{
  "model": "image deblurring model",
  "dataset": "photos of plants, animals and fungi (iNaturalist)",
  "train_examples": 77898,
  "image_size": 40,
  "crop_scale_min": 1,
  "horizontal_flip": true,
  "task": "deblurring",
  "loss": "l1",
  "arch": "unet",
  "norm": "groupnorm",
  "activation": "silu",
  "weight_standardization": false,
  "widths": [64, 64, 128, 256],
  "blocks_per_level": 1,
  "block": "sep",
  "attention": true,
  "upsampling": "pixel_shuffle",
  "init": "lecun_normal",
  "residual_init": "zero_last",
  "optimizer": "normuon",
  "muon_scale": "original",
  "lr": 0.023,
  "momentum": 0.95,
  "nesterov": true,
  "orthogonalizer": "newton_schulz_5",
  "adamw_lr_other_params": 0.0015,
  "grad_clip": 1.0,
  "steps": 9000,
  "batch_size": 128,
  "epochs": 14.8,
  "lr_schedule": "cosine",
  "final_lr_fraction": 0,
  "warmup_steps": 1800,
  "weight_decay": 0.01,
  "adamw_weight_decay_other_params": 0.05
}
Rows from block 6, named by matrix and row number. Rows with one number belong to one channel. Each number is 500 + 25 x the weight over its row's rms, rounded and kept within 0 to 999. All counts start at 0. Numbers have three digits each. After the name is the row's rms in percent of the matrix's.
# convs1: first pointwise conv (model.mid.2.convs.1.weight, 256x256x1x1), inputs 192-255
# convs3: second pointwise conv (model.mid.2.convs.3.weight, 256x256x1x1, transposed), outputs 192-255
convs1.132 110:514512469516484464487510495501499492499475500533485484449514504499515518516496505515491487526513538477502494562518550497502499462539471469549493514537504432569492517521522541504490501506491495
convs1.133 116:475472528532510520484495480472531478530492525502505506492502477532472458541526476485525511530496473485458504513512539510508474519482461505528433505495469519534482492486550483538476531537521517
convs1.134 100:495521477484492536508493492477523537515545473498480476542499473549494493497437542536519473483506496514529498508483520456490496430499503456516480559504504505492533486426500519527518523492547467
convs1.135 109:443485481521519532489485525498519512512504506496492477490527525512497501461506487509481485527503473530513491516515493508518520523496458506582478518519538486498535534487515472433516500512463501
convs1.136 103:530498476497468499472488537447495508481479550502505472551511496505492497475469508495496494539542469503519482515477480486447482467531512487489499518493507510506487494507521449515514512539520476
convs1.137 099:505556489495478532488531496473503508493490467495531514485515467486510485482532474509520482490482468467542526495494466477514484477482540497509500522496508498574534455529481486534492471487472489
convs1.138 104:489500479540457477501474488475513480489482509503467517490473511490485453496535523505529479496490539467455486489480519480463457477510521439486464537508513470509498499483528483511451513537504485
convs1.139 112:466477501503489541484505493497530467500523479550540452480524499520510489488507490476536491486506519500486504484538488518468532518447411511494459514527499488523494530495495491493505496477472518
convs1.140 110:510495532481493517516499470465508511489501476482497552489532513507507492571506511539515457518488504479501532494485547475512489446494542497504495523489473548469498508462511495496455536533553459
convs1.141 103:516500536476498529489487477456520512547499482516481474464517530544521501532458530489492430505446484481468487485513472508495473482481500485452490538522510495486489480529486537422514510479515505
convs1.142 099:487506524490501549499498452515480571472520508522479511505491524527494544500507487491470488518344547519479493468492484511469492465493494457509493519502527494466523472502523503498546500485478509
convs1.143 100:490477534506483514503509528465508490457521470512542524499485498464513469510517483525480497496495515514553473536494489495489510499515500469507509524484477447500535459493493537507539465471516541
convs1.144 091:517491453488492513532493526502536469539498475520506549490424496492503503528462477478504486488527513513510539493469503503506526514531481482497530469468492505498504476432506478528476488495513479
convs1.145 097:488516506468501461515509494492497561528490498503511509489502480483522485531485484520462520469525517500542506515483566529494514515524502486482491519494475486507519454506479487542455426496524511
convs1.146 102:490512497465524480479482511448504494510487472492506476526503535527481508486494513462476511479499540481490469488456560497513509478540486511471506518500483504486478490555522491482504471520455561
convs1.147 094:464536511494564478497509476522526517485511505515457483504451501492492479524493492538508538514507479514495511473480519504533453516544524492530457508493493435498508498560485493518532489502477463
convs1.148 096:505471488508534505484450497476478550467468485480495512479514494502486498485501492473493492505427503488519479484505489504534445511495500489549546434504546521467484499540499561486504507502495528
convs1.149 094:477524541513499470498511490496471468495514461469503456500495495463479484446553539530521496482505534501498469471486448430456491523500513467523474573557502524515480551504522507505537515497507488
convs1.150 077:487464492531536519480482486494485517486507513533477523498476513520548491533519513504523499484484525508468459509514520492541470486531523468528452460488483492529461505533525514486514498544522500
convs1.151 100:470457515474526505508484519516498496500476529483480469488466519488494497499478520515522491532514520481521506481503511485494465460514496474491494492493466476496503513487468489519504520484478465
convs1.152 102:526499528520452512493516538481480494510512467492476537501470507502494503473514527500507483502490470537484461508475473475496466533498493565501476514460521481465501471496491500496501471511495522
convs1.153 097:498495541487506487468503509491526501493484555482471515467493491520509500464549460487486500512534512517513482503526508535482499536504489464518487486509474470425516485484502487478501510489527501
convs1.154 090:474512508510459485490477501513500522505507497518497486511508515480490521507477480493513478519505526497520544494497476501491506531641540505437528520480511535505493538520521486478447535531506469
convs1.155 076:488496555503465512509517437515537486519509511515492496460485525519478529514490519528492511481521507518578502507510475498479497501507494545497449463495474443522511500507471491497526485471507471
convs1.156 083:512542512530526494485469495518501462494454501479518472468486522503488522558513549488515500493545490496515505539473471485502512532465553508511476499491484481495511507499515538436496486504530527
convs1.157 098:480482503537489489509504499517482486456485514489523491496488523516524540418479522481482476507498506494501504553521483513487509465510484495506486516524498507528506511513479455484516477492481515
convs1.158 095:520484528468453548509510512517544540496475478529514501505474503530488466520503494500519507515510524496492492458504516482450537542471512503471469496473470517484492500505501534531493500499487474
convs1.159 086:509470496495444482508471503457462518467517503455496470466485501494497519524509537483509459512522489515493504565548524495489508461511475468550490503504497498484527533490463528502484490491485503
convs1.160 101:547482542512489492476525525508517501507456504480501504535518485500461518470527528509514511508509573498492438498496500513517521567526492484507515545494506501518529532521488526484528475505499495
convs1.161 092:478495469512441449541533449502494498477496507497514508534530473505501468466460566515519485509498529518548465548541485509510493487508490484472531517508483472464537497514517518459471501440507517
convs1.162 093:503494502503506507529476468526488540498480479524458470520535471501518514503522522503468474559517483519493489514506453546486496485516471514465493494504460559538503501487536493504545512505509533
convs1.163 099:493477505498474413475488501490502513517508496519485501494502513508499476494518512502499518499494506487535499474476514484559528500532503515534508490538484498505587541539529526513485486475526500
convs1.164 097:527598527496487534527519483557535511514535464498488472498517462454480484468513509515479516482490484468514492524530540527597491483488485480492505495506484480436487495480526475506407505485518485
convs1.165 097:518506523455510517444505493502532490528473494514527518495492504530494474525502517520484494477527526490511450500499497476512519458477480632503483535492486495533524491513455489488522505507471479
convs1.166 106:502514522485489534520493484506508473492486511483461460492485508510508469463484514525501520482507546490486506492541514525510467503480487516521536524508499527520571483526546487525506531496541508
convs1.167 095:475527495514534509512490499511498489484478501506497507490492481521496503520491525451530581510494514514516555535481501495542509432527493463523516506513526527561485485526498507509472527519464520
convs1.168 102:526486520483512520486505506526441542462499504465481514512500481527488491477478504503503510501526502455474486544521542506486523494473483552539498547448476459505482546506513510516537528514506495
convs1.169 095:517474516492494526513541500461472483459478500504459490551453502496500488540497469537507496518501491527523543489526473416458522519521479522495518535486469523520489473500488504509465515482536465
convs1.170 099:380503493526498476512482532529502469483493514497497480500532519532490454496506488501526526529505617502494494546532520513481476527494459481523499475490483488505496507503483501523494508498513491
convs1.171 102:520465522477562508472493491517530496521484503525485481493511513479476510521529476526486494495472494492482488505513519489495490488518479486499486520521516510470634461501538514487510495513538471
convs1.172 100:494487495502525512503505511504482510508507474474531485464463567499499486476483506556464491494540502495506513475499452515488500473471541493480500504497471498543480507476483514527561481499506400
convs1.173 097:514539499490522504521441532494540494504496518574506490500492511490486486522505466530539536507586496482524481538491488489479531500433526505506510499508479433503520511501485492500509514471504494
convs1.174 094:496464477498486510526486538496484466493459538482536484550550456462508496516519474479488523501491531507470513499534535507502500521522490507498504501479518466468520497486519529484541474485503478
convs1.175 084:493475498494508481486468491492502464480540506503481500497480479481498504494433489485492492490471492514500487499484487483526513511512457483511461486485496511541503528505475461481496502459505485
convs1.176 116:518531533503494496491502495492490485470482498488607500556505488517497508504519495393502473505481508514491546533516480493494501470497501489490500510460482476512545481510491501484515484496514504
convs1.177 102:507482512507464488481512494501513500496485483483522463495531464466489527500517532517518492499502500505495479485485483495500469490511490540492478531421501495478529527487535504468512512491529542
convs1.178 083:486520480509508501516480488522444489483519469502488550437486448494517507525512508523568520496506521495452506521476492452507541516485508488499498501496492572491416523521539488544495494498541544
convs1.179 093:458476484483495526490531470481523502487480511468481463498523490502490469507484472492504457515425495509494530500472496511531518510506432517486480484475519537534474527502472519528502552534552522
convs1.180 102:501510524489517518488492511507517482502494507495485522474504494488475490494536495546502528524480509482496522530513515508515467492528500465478533480329536549484506498514480504462509490504497449
convs1.181 099:506508530505495493518520488537522522320486486488515485513502490497515482543480550527490507516484514512495521482506510491479507496518515484479478518470528485485487540523523513510472507464493493
convs1.182 101:548443441506524452518487499434502454501500497520472555542520507511519493483482524507502510510496530484511490500484519495481502533489572483483449472474474493474494485513510508475491506493492453
convs1.183 104:510490512479508475515510522523532470497496541491506467528524501483497476562497492484532492515495467466515460481552606491491493519511471462530478488505541525497486487476500520509530510512468496
convs1.184 100:518515478450516500509478536508507514505499502513489473478527487518510504464485480474491457468518537473523506537525537553522533539496468448495499496533463512479489498512487486525528538543501468
convs1.185 077:450484497527510518484477522516468516509522528509471523501486458517484496527525483543510469500472453524510496516469478462506513488524502500488505501536518500517486493479491521533434466486500512
convs1.186 096:519485494483507423497482484496552497532481495477550494506518491517488472511569536496495531511490523522481506508512465510529495519523528514526483531483507497524502461499536518504513513523476471
convs1.187 097:506478513528497503539516520481481485504503490478493492547485497522500480464476472500488496488515534505496516492489480443447444508480516499493497522472543489508536514527505493446479518457434480
convs1.188 092:506510501519517494551512504440497490461479540475477512503509533484498471419494509524535456504484510492486486512520533535502529501501524488510471546561519478490508470483524512517513488477490498
convs1.189 099:498513473525534492521475525464454502455530498499485488499463482492503516479530484473503471503491499424495475498482488502506500517538523480485481517500472521533488464527516506504512513515485515
convs1.190 101:514497485509510522465494487500496512509493487524500504500522498496525499511469495512537477502491563517485517550482528494480473541496498519499481509544487492491517492493526497475504503520508529
convs1.191 089:463512494514502530459530504522482481514503494532484596497494510529494503507489499470469498505470477510508548467461468466495495547529496470431486495517510489475491505548513454535500518525483502
convs1.192 098:494530545511528538510531491506469491483497518500522487513599509481502475548533513538507480541505522481490513507479530497491470507470479494501458492508470537501522485479495524515466531524491496
convs1.193 088:489524511494493533453505495485491503504507507515530527485484507494478523527513506552451498511471527550470449459494520520508468516506500495504458523524570521481510512527556491481501549516457512
convs1.194 109:489517476489474481472472499545483461538463489473504506489499467478495536476470489507480503490510518532429497494531507503504546464510519496579459475479483504470502492498498504491505440504507491
convs1.195 111:486509525487527438529496504468500541546502498474464522482504488482510491501501550493482486490483520508487476515519554509511524517490477483533507509513478534501494490485499503491555491508511490
convs1.196 104:462539486516519544490490483494491502511495502529511516539503487509532500459476494490492490538496510479496493506503489524519472496495503495491485490541522497515509504503515492482490531510511516
convs1.197 103:455492458494503509481506525482507485508465525509515457479541499490493526530486500511476506499512483490492473535495428495486517439463447502537488502510491502528528509492490576492485527474491470
convs1.198 100:497500544484527516501486521524523493512507474491485529498497508494501485502498519498470529504433416492555503488504504479451589541493494479470505449493459527504505503459495502515458533517494492
convs1.199 107:486494488529534476520509492526514501534497520524520471545479495506494484481436472505474495497503526533590522490488525509416475533512503467509552497497494505498507512509498502475510511508487511
convs1.200 104:536526485506455507495527517503496487486519526497525496504501501511491446500474532494486531477466456484471527476488479494503483499473555578449459515464525552494485503518479526538535542531486424
convs1.201 110:534495532518510502495451505488508509499494490529478512460488491510489502487469447551516464502550473496490510478473526467465493517490475490481492493495497505502517436474478477495521479493484529
convs1.202 109:524503525532493484494503495451528482529501535517483538488477475489504491481485519480501478481474482545509513560556418504497490485482476534512502561523490494504513479514483496484487503513493498
convs1.203 103:507465526462515473499497496499515488526487475515542485470486524493507466476486515469551499516531477503546494462497451534522482477519490518532520512481537527475518507477515472471485418475467527
convs1.204 109:502523490445508548509510497501486528555479503539472515489462477514527487513501516471516506482458525518537488523515477513519505515509497508460521522511510486508492494516498505511483582447482459
convs1.205 113:521514442521497483507530507497487471501503478497473471481513487525505507469471489484483548548541518515502506513488514550451564490493519474509512486486473517417498500497490500504519532460497539
convs1.206 094:518509490499512517511520521506504519508505513470471527481536499544471474509474544501506490510505500534520469462511470538477524504496513463487446503575473479503521457525520494533466492518494512
convs1.207 101:499526512545525565489532476506505502495497521493523524491501498515482485500496460490537492475486493433462482578492520531456502496498477515442489534513512514527492502488510481498501470504525486
convs1.208 091:530551506495507462489470494493506499519476493517532527537490465518538554511481507514509476524509502535487526551496477515505496498514487519481538538461509499456480468504533508487494527438497465
convs1.209 101:513476500487482536488479491478494528488442498541528486509438487509513508548514487475498541482454511503523541517519511542478510520435549494466521510522484521501520494484494502535487500511523451
convs1.210 087:504480519474464541497493460499495505511499497475533487451490517468514500510514525512529494480522499545526495489468518533464435452501464527481487521475479500531495499517536466509465519484514543
convs1.211 110:496502517489493537501519515509536480507487520541468502543485479536522499524507481474525499496457496469504522512503500542492502509440520509521523447568501591483498496497524486512482506520470548
convs1.212 109:550537492474468490474508492530473511510524512500562481503469485515487528494456503516461498483515503478498516481508536523521471483481485511474483510494470527455467507522490476437545499497489515
convs1.213 091:511498489507528521474453517513506532490509521497439545475461463479519516499509534546492463489554503512502475540499490476487481494515515515508531534483526530501515518460500560481545507525499495
convs1.214 094:521492543481494508515478484485512520525533480492518467521500519528528475488495506476528507491490488457519523489545520471449515536521458511490498481491502469462513493526513521500551492510511516
convs1.215 102:487535472494493475488522497491463538527476501524509489576503488501526538514481523444503505579537481500550507473482529525515521504545482480509487494523488541511475504482482531502457506469502527
convs1.216 106:537519483491535492529496494484499528508545493512510503477459462503488508421526523501481489480486511499509532474542484477515495520550502410502500495502508460486514510518506483490521496522466520
convs1.217 099:492488486507472463506453496516525496534511525478534519503473496506483516575470479495517462476488461520500474490491563515513508497518506549504529443568595469523495500528493514492504477493517534
convs1.218 104:489504490513492495496548493511517539551497530515500504474499499503510524468513502505482470503493465519473533467526550486502516526475491543514498530458537501538478477535489492465505455466510514
convs1.219 103:511535476509511541511557501479525501564480495533509504503534478487487491518467519481500512468475439503506479485470489491492516507468478551483482499514492534476517476517531444481497558498515554
convs1.220 103:472508485504476504552477503480523502483475494529488535479455500504505523454519549463494529489493494521511519502548482525486495483531534548518518511498557462486489519472503480496510506498500517
convs1.221 105:521509558466509510498493468526537495523483474568472513491505487476498508470472515500508516545526511512512511494512459503464523491513535519484503532531530466510468493501487517449512475497454460
convs1.222 101:502507515517529499472482479481520495478490498473540516473503504501467486510476465454509477509517472562463532491501466543511501502485471521530510492474502520488463519502489506509486488477513507
convs1.223 116:514522457517467502512490495521479475539484508484525494521504492504494513503496479501522519493435508511488443510520480533508494491482480485471529501483509498513464505498516498495458644516463472
convs1.224 089:468499511508507507506506520526497518551480515508517533442487531494499516478490487485541462537479526486524495520476491496484511496527537472488507506476516487504469501488483518508462502461491519
convs1.225 092:510462535509476484501459496457481485532458491490515460516511461492509494506528536511478497554483507469504520570505481474510521452498508497493502499504516519519479508480474522523506479478551508
convs1.226 099:467490475507493497497448517478511539481511508579502517503493536471482522527505515522528494474445451501497508508519528504523503469465484486512513508494508530493525500531477504449500504495523530
convs3.132 110:530526554461485505494523505513489518506476479509495526531490518511468484560505511492499495478497518488497495453506460500528485467568526505542515506567496412529521499518494508507522505500523493
convs3.133 111:485479475528504517528525471549521508495510493496479543487547509500480504525492497520483477479530477516490522498470515524469486495460481493480477506467550490521540484486512478478506506483513478
convs3.134 100:516517553550491501494516486531526521563509495486520471449479524485482533519450470484487458478511506483510500515525455490488530429502518520521515526510509485505500520435484493506495534491486481
convs3.135 105:462504506449531522521502543484528474525520498523486525471502499520472516498515501515488475450491478502492495516489470520511465490444527495549510518498518548467488499517469456564485488504499524
convs3.136 105:528491485468490502483515482454501467524491481501517453541475489474471478501529527503479476530517439514515464509516495504532467477481481522522510524549468485468497517517509504469470519521514470
convs3.137 106:494499505512492458519513514484486507489506516538515510505452493488503456496496502502476548474499470523520497500502488510490504510499558472492449534496496520429537498497500529499531488509489497
convs3.138 100:494540520529478487533518479547489508462486507476525485503492497515505547505514494521489479443472511517515487484538500484477485503491515442461463530457490518519497474483496488453502525476502499
convs3.139 102:474525506502494412441509492515521482503470524576535472496542500471481509485516513487514490472503515497545490479531503492509529504445569523464472523485493498514500515481476492480509476481506524
convs3.140 111:489493510507511491468512454513519496473482503504493560478489499478524500422445470502504539510484475496490492523475533516507499541456501508500518484518494491487477532489497514508524465538501516
convs3.141 093:483512523529478541500491477463497517453524472487516462482506521511495534424532521476486567482539457491506537485472467503507491505462503470497489507522487496533465451523483455558484516463542510
convs3.142 103:508495548481484470536517489521476445499486504529493496509483506492529451531511502509488521540324527485493535517529525501499512475524489473531504473459525528494488509512513488526490516482490503
convs3.143 107:510505508457492518493494533495493514510507498496538541506510516493495406515471508532501491513502526515464493491460489499501483452474477505478517473516495548465478471510508485500465506550475548
convs3.144 086:519474492476461454463530509524559446518553530534484484530586504521501517500480494534478505536479499484419515507480500474495531494491473522482457485554522531496511529498481490515520513503486490
convs3.145 093:496478513444523508481468494511542557512487521489483501481488524480489502526511498511544498521504504493460556500493437507518497501510494520504506508515503531501513550511517508548503497473502482
convs3.146 108:486492494497506489496499487508488474554525475498489521473508471489528497512470514543503530540485467488509460522499468482533516477502526517501499511496477510521458521511475488503520510506502545
convs3.147 095:546474498483552483503515532532526507497496507470519503517510499477471508490514519446498494525538511543471514521511512487522453499452493492517490515521486525496479482491481516520500533494494524
convs3.148 097:518518515530534513496485515514538476454504487464475499530519484514535501486514497468478504483389502483476494448524498507481465510511492512498563488482503486478534484455524535501479446480527530
convs3.149 101:483505465517523475497493485493519499486511505461473489516475472497547492522522511513517504515524525519533510538469541517488511498515459491543483464581494529462502517485447498492525505501511503
convs3.150 087:499503491503542526487509529511466540518518523502474477512560537487485509497509471500546492549489494506548515529516504479454513502538466477495534518551506469507541493440512480483524473532502535
convs3.151 104:481553528453501476527474516468500527448520503502481488489502488512528478472507471536472506505520506496463501488505488494482432517502497494509513506514483531528511494498495470482520479496485532
convs3.152 107:497495506502560477514531508461475508483516484501466471458509479481482496556487522503512522491495502516496550505498457491501517497489496456515494510519504516473523536477484473501485493494488511
convs3.153 102:526494487513506475510484522479486507503463503498544468534491477466493514512526538484500509504506483542538501494462510520458515549527521516513472500477488513411522489489518487463490513477478511
convs3.154 100:476485509519557477492498533501498495499498498485500507488525523505477466510493525493508503499473495490469510495499522518517493500668464471457538523500513524478527549472526542533501513498487470
convs3.155 078:499515505488550459516530477487505504501498477527502498523460503520514585477495505522533515530480498509424525486489545464474526534523537441501497527485542458471493485523508487463488551522494496
convs3.156 091:478474534501480505487510498468476555502558523497552490516511495507530514447493529545476512522454479507512528492466497534497544477436467469521504500464527464449487486491488507523503521503487500
convs3.157 093:486487530492517487508513469483460498529489500485499508485495518525517510549526488470518496512468492478519480511539463493514477514517495489485516489462528471456481506480497506493490539510481491
convs3.158 096:530506515498517514517472512498515493520513459498538468499528481530493511505443468517518482556521504502477527495495538530534498513527505495482537511484494485488530479493467495548521471481441484
convs3.159 097:554497518480474469498508503493520526448511489495508467473497497476468450500473482536464491525521493464521485467455482519464514486560516497484527495524509513523522498456485484510463489530511489
convs3.160 093:560495540494506504503497487477517534490521491527514496523505480479498516504486523484526487494474540473497564498484490474473449451505518460482478493511471532465516512482522490543509521467494480
convs3.161 088:484482525518517510454456521502519471507516510523478512508463490489478522521477484561495504534477496497508493500480484462521528505518461553511491514480499455483556475467455495519480553465490486
convs3.162 095:492505543524472476472479494496534538491524493479494500461458497490461469497518503464508528538500538460490481512456524494504477482446480528526487475508463419494445510510522485493508518518478491
convs3.163 098:480500506500522629477484495518505497545503500504489501506520527517492483501504502491508501492514495488467524482493492523456533488502468488518522490536484489503443492488495511506502474515485517
convs3.164 105:519417513509492484513524486469520496498480532544507480505493491523509508498490498481481474502504472510500458544529589493428515476486479464500483478468468482547453505543517489481557487495504460
convs3.165 103:550507530460508526540493506521514506509505484470528537519494487493503505505506498493503497526523525533521522494508506529473524499518484575475491518485465515528542481544492479529493519521490526
convs3.166 107:513503513486517498480496507501505517502517491531471506485489485522513499521503492526507500482502530487503485472516503485511482487487503548488521485471511488500526487459488465455494509496547495
convs3.167 106:519474502491506481521486513518523522508469509536492497474484481504507491500492491496510575489496497515510542497480466489544513458502495491542503519487498471560495488527502513499481507484485473
convs3.168 101:515480517486477539506506486501579515529504464537486505507475488511518511492525487517516498504498484503482500513462538497545509549568488490483515542567504572504467508484488499496516502497520489
convs3.169 098:546498500512474496494484513468497504590535502468446523549450496488463510451515485509473486503461501502493458484516449543519492498521489512504498521508510484502474458497503492487502513501532505
convs3.170 101:659491547490525522520479484492525484480508513474477475516482470497488532511506499490490507473538381479521484503528501502504488529504485496526459506532471494524498501491505496479466511483502501
convs3.171 104:534499498496493477482514481499487487497484465514547492482508491509523474502486503466508491476514518469488503510507493551475493519508531479477495493473514514462674506490524493495516493513511473
convs3.172 106:500481516493517514528501517475488484522498508499549528515466442472501525495431500506488507508540505501473504499510491486489499470461495479495482505460532514531477453474512511502501494489489424
convs3.173 102:494485469528544494522482521501470525518535503455501502519520516525504546430497470488521516490605463525515485510507491482492492479621515499509517490507515566524511492492511484525477482500492464
convs3.174 095:507513458483507463456500494489471497515542490492538502537482464474486515479487481506464496481514521508467469506487523542505500476458471487512504470530502537539488507477527516489520481486508513
convs3.175 080:489489522532483477476487495497508493515544512501466478510505443494524506515573505512498482535492481470467502496517481506451512504505456474493522539512494485519476508499483499502519515511520495
convs3.176 112:530479473504466477483488500477500516506498459487587525548510494485486499476479473409484533517516485488508442524499468503511484521473503498516492505526506525482497502520497509526468502500510506
convs3.177 100:500493512481504503477505504467478488493509529488479475472494504469499468496497515484525488515455507487481530484516474521484507514478476506536483511531485475448521511485494510534504480487547484
convs3.178 087:493533535508529498502526504514486488480517507508498508544493525553483502457466479498514480503483524530445513538503522531506481511514519499488520500495480548497437448508495506470509494490453511
convs3.179 081:502514490548496502488515468523477513530480498556502498545527536499493481510491515535519530489567487464473466496462494483471527522518552510501503481488504537499490518530485493463503479508509499
convs3.180 107:535522518487483498551486501496515495498497543506515486446503491481504527490509499519471501488438509494496531497518504502487491478484552476491496481673514467507511479520511501508505495504512501
convs3.181 100:534482475481503495501517464515436474738530502509461505511488497513517487489501528504494500502540472524477497492489514495536525508489508504474499496539502525505486524515501471489488495490491505
convs3.182 104:511493456526505461493488491498499449483528491477450465528480511506479482489524557500508512507528472531509505481522478512481490525480588526494567566503509520465483511480521520484506504540508567
convs3.183 102:500464497483518462502511496480503461501504466516497504520497515481476517605491501538481511514506505497502466546434396501515499473495471485530515511495484461495502506486491525512493499502501501
convs3.184 094:491485497505468517518519480542465458493473513480493467461519482488519499529497514509509530488525512482529473484533528467478526486454504499501516503494474517497477535481524497488432529490538458
convs3.185 053:551525478494505484478495480527467471490479510557536503513491495473517521489500505523466479496505468509492490501538544489449506513502508531508462501471516456494507499496486499529537482483519480
convs3.186 101:473511521495463531503488523465444507479488489505450502464495510500510522499542506510538515498462500502484506465506480501497476521515462474521492532495508496531490469513495534471464503505503498
convs3.187 104:490539531550462505496489511459491483512485509468515473510470478503491521454507473504484526516510483497474490509486492448503510489521506471476511542544480462504470548519484518473492504521542491
convs3.188 091:487480467508514525490537510460485488485489534472476518494481504520492545516478508463438487479470505505440477495516553500518518494547498532518486549420506477544532503542487486530520495505500507
convs3.189 089:547526495478515482486507488557466528494532488524500493509517496497479461500513481485496466496496510572497431492513504476508523528516467484490509498495469496500488510498522471468483511487515453
convs3.190 110:493509486487482515474526491487485486496477497470503510480524493473499469513517524534502506496507467487495476513483497495510466491502477480508489504538517491495472509499524527521487473504492492
convs3.191 095:464533500508494493468526511505469491480486504521500527501467538502487500505475515495524505507513489500513504498527476510489538465451485527542494519544499535480518473510506479469514479478512549
convs3.192 099:516496443533470479519502532532525470485512523491449472508568496477542535518527483537497482550502474522526490522484503491498511499525522484515460484497476529510502479512506522477498505475511507
convs3.193 085:473497517476503518465482511490526506499526454481510497512447515542487467552483453443515503496466477534483471451508517529567491453517506515532524480467505478502514480513506477502504559526489516
convs3.194 106:491454500487535528494518512492504527489525507497473521474471489492468559514502499541472503496522521518578487496521483504502471507553460502566517472490522487496508462527521490531548556490473499
convs3.195 115:498507500533516540512477534532512491542504475494553461506514478508488498486479483522482495532472509505502503502494469492519534538481517529509507521507501500499513510501476508526528501512463490
convs3.196 103:527492486480504466490511491502524513524514479496528491504505488493496486479541506479498499494501499525454511531500496517489432497507515491497519489491520504510523449503493487491525525472512491
convs3.197 110:506506555516481512522508492528486485477469495488501497486469500517475502500505512513510524519522497560523484496544525454516502479533495472489515494486486543517499497470499447492470535547542471
convs3.198 104:478516499513484524489532507500499535520472506511551472509486526502496475539531498523489498510522580531500454494490494497461426527543506491455525507514514494504502493474494486517480481496549532
convs3.199 105:479515513495497472472498492454526499483515516465514541519518470484503451507544497500534473473511496475401477488507511485442510490503517525476469506531526482528482478480514495473494520505510488
convs3.200 103:508481505476489535500469493522543496484483499515500490507485522485496544507487518486516521456467472500489482498521512505483513498548544576467474512523538497495480480497496541474568524517497408
convs3.201 097:464489503486500490485515490449488523531490476508538456524475508518485479524471533483446483509464526517507540525535471474517512497499494522482508510525506486452512550480492508495510504516482530
convs3.202 108:512512481501499491520507493458492499468507486497485498487477505494488466510492488499511503465488498527512509566542408526505508518487527464482502527454477515509525531497480485500488484506493471
convs3.203 099:492497445515478544500480542497536488461450506497475522511517528538511496512494502513527490501486518508551551530531538505502511519561490488472538488468500513535520499500507538519505575497488505
convs3.204 112:479486506463506509501498499490565472507461501535509519469499461510528531501507513484493508504517491504528484515496493510512520523504506470486461496477524505501516480528495504543494456525502508
convs3.205 107:475507550476493488476490504502527458526476510530533510525453504509552521489468494475522546491487532523481487508539506526459449523523482525521473507479527501445487496485515496503479502527515512
convs3.206 094:477494514488496517476482505536525519510502493508516442500521487475499528518493477486494453497504488470512476477464452499523442508495528520481523486517457539498515458515489497513518465501495487
convs3.207 100:498454519560496514495541469502464474493488489514503508538515477501496457510531453501469489493530507552504462578481503505465514485479453483491493477499465515536487507513493489504477516493510507
convs3.208 096:480522502482516449461472463517522542488461530482463481549521487538512441466496507481506505515497504539520544510521509497489493492484525506518558510570495501506470497491479508498489543507495506
convs3.209 099:471513484463496511530487484485464513482444489509494511508528505481484503530506500494515522515467466523510553504490483502502535506551536476505486538467480481501483511502473520539509510508481511
convs3.210 095:491517496517499479502521534493510486519527480509513483496523508536475520510549509518528517499442486485512524506504491521542449523543492532539455519502480491503453517527502489512522492515523502
convs3.211 106:494464508474491500496551490521467495510476452523497486469512528493498481499493514553448484512561502534503492504485466475531490467402471496504521519550511603501477536502475481489493451493469510
convs3.212 110:481491508521490493501473481482513513501527458504503493471528511506499527484543477481524532515498516483483483528500446546525465496477504482537476500484554524484514501527522532444464480508538489
convs3.213 079:531492516486503495517499470497470486549517508499513518490472517518532497500534494496529521494491517524473559504490464517485498500507488453508504525527510493475513504506440504497525489470488479
convs3.214 061:481490521489509509467484498512463492507487522500487515506520538536491530552516491510566452498451497549522533485534491528501501506451521485517541485503507497482516503523503530441506527522518503
convs3.215 101:450497466511489519489487486458516497483487522476480510566534504511502505484537499423494453643522508527521494507473529524474498505442503525505494503467485445491488508498498469547534502486496524
convs3.216 107:490515461511517500498510509489509497464524477501513502507525493498472479447481501483517534495517490485553531498436514513490506525442477448486541500494517593523510525476500504467520485492466517
convs3.217 092:494489485485495504527514497523519501498493513475491489470495538502530515412525477504495527480516485510507497507458559492492518487481461474516475427519551472466499491477515513506472501532463486
convs3.218 098:495483499468487503493472502473487500506483513515510536507495506518528538439504508514461444522488481511506504524484467497468483518516483513530536510458466492525513486482496527512531470496513494
convs3.219 109:497514493473475456502420511471525481537466477505526473509478489533494483463487500523499480522445538510557498508543481487493512529550502469525527501518545510492490538530507550452529560509486497
convs3.220 104:481501482482531550474493515456509484501516488515462517502521478498479480511522483528483468520479480503512478489508538482505489472549483525533504493477515458525486473482510486497508534504483509
convs3.221 104:486523533473497533514505516521468480484523494431462519514514487473498460513536548513503478504469471476523506488505470503443498499478527491496470504464529523460449483510463534504516523481460502
convs3.222 101:530491497471480497530495536551543472457482523482510512528487514496515478517464468480488497513513510524524462482505520501487503472454519485505492512479480535541551441482505486513529521493500488
convs3.223 113:509497511510489488499481490517514520515507494513510491483494504507515485468497508492513483484562498530482577496504496494504498474483524505472507487496506485518491489494485500498511360498504495
convs3.224 096:530483490486469499484495493497511537479506493476492491457486518518486453469507525518525525544496506501503464499526513534495507477449530487518515487526495480507486512497483430488490497498476512
convs3.225 089:512502541501535507529464474519468476551487481539547498483504483486467524490480492523504511571472490498493503556485503508497475497514498509529491500514502494498503528537537494538497513515462469
convs3.226 105:471503536503474522511548508499486482475495495624506509510490483497493478483497511487525511509453454519493536520533507490498493517478450485523531516504537485500525486499512513474509513503483500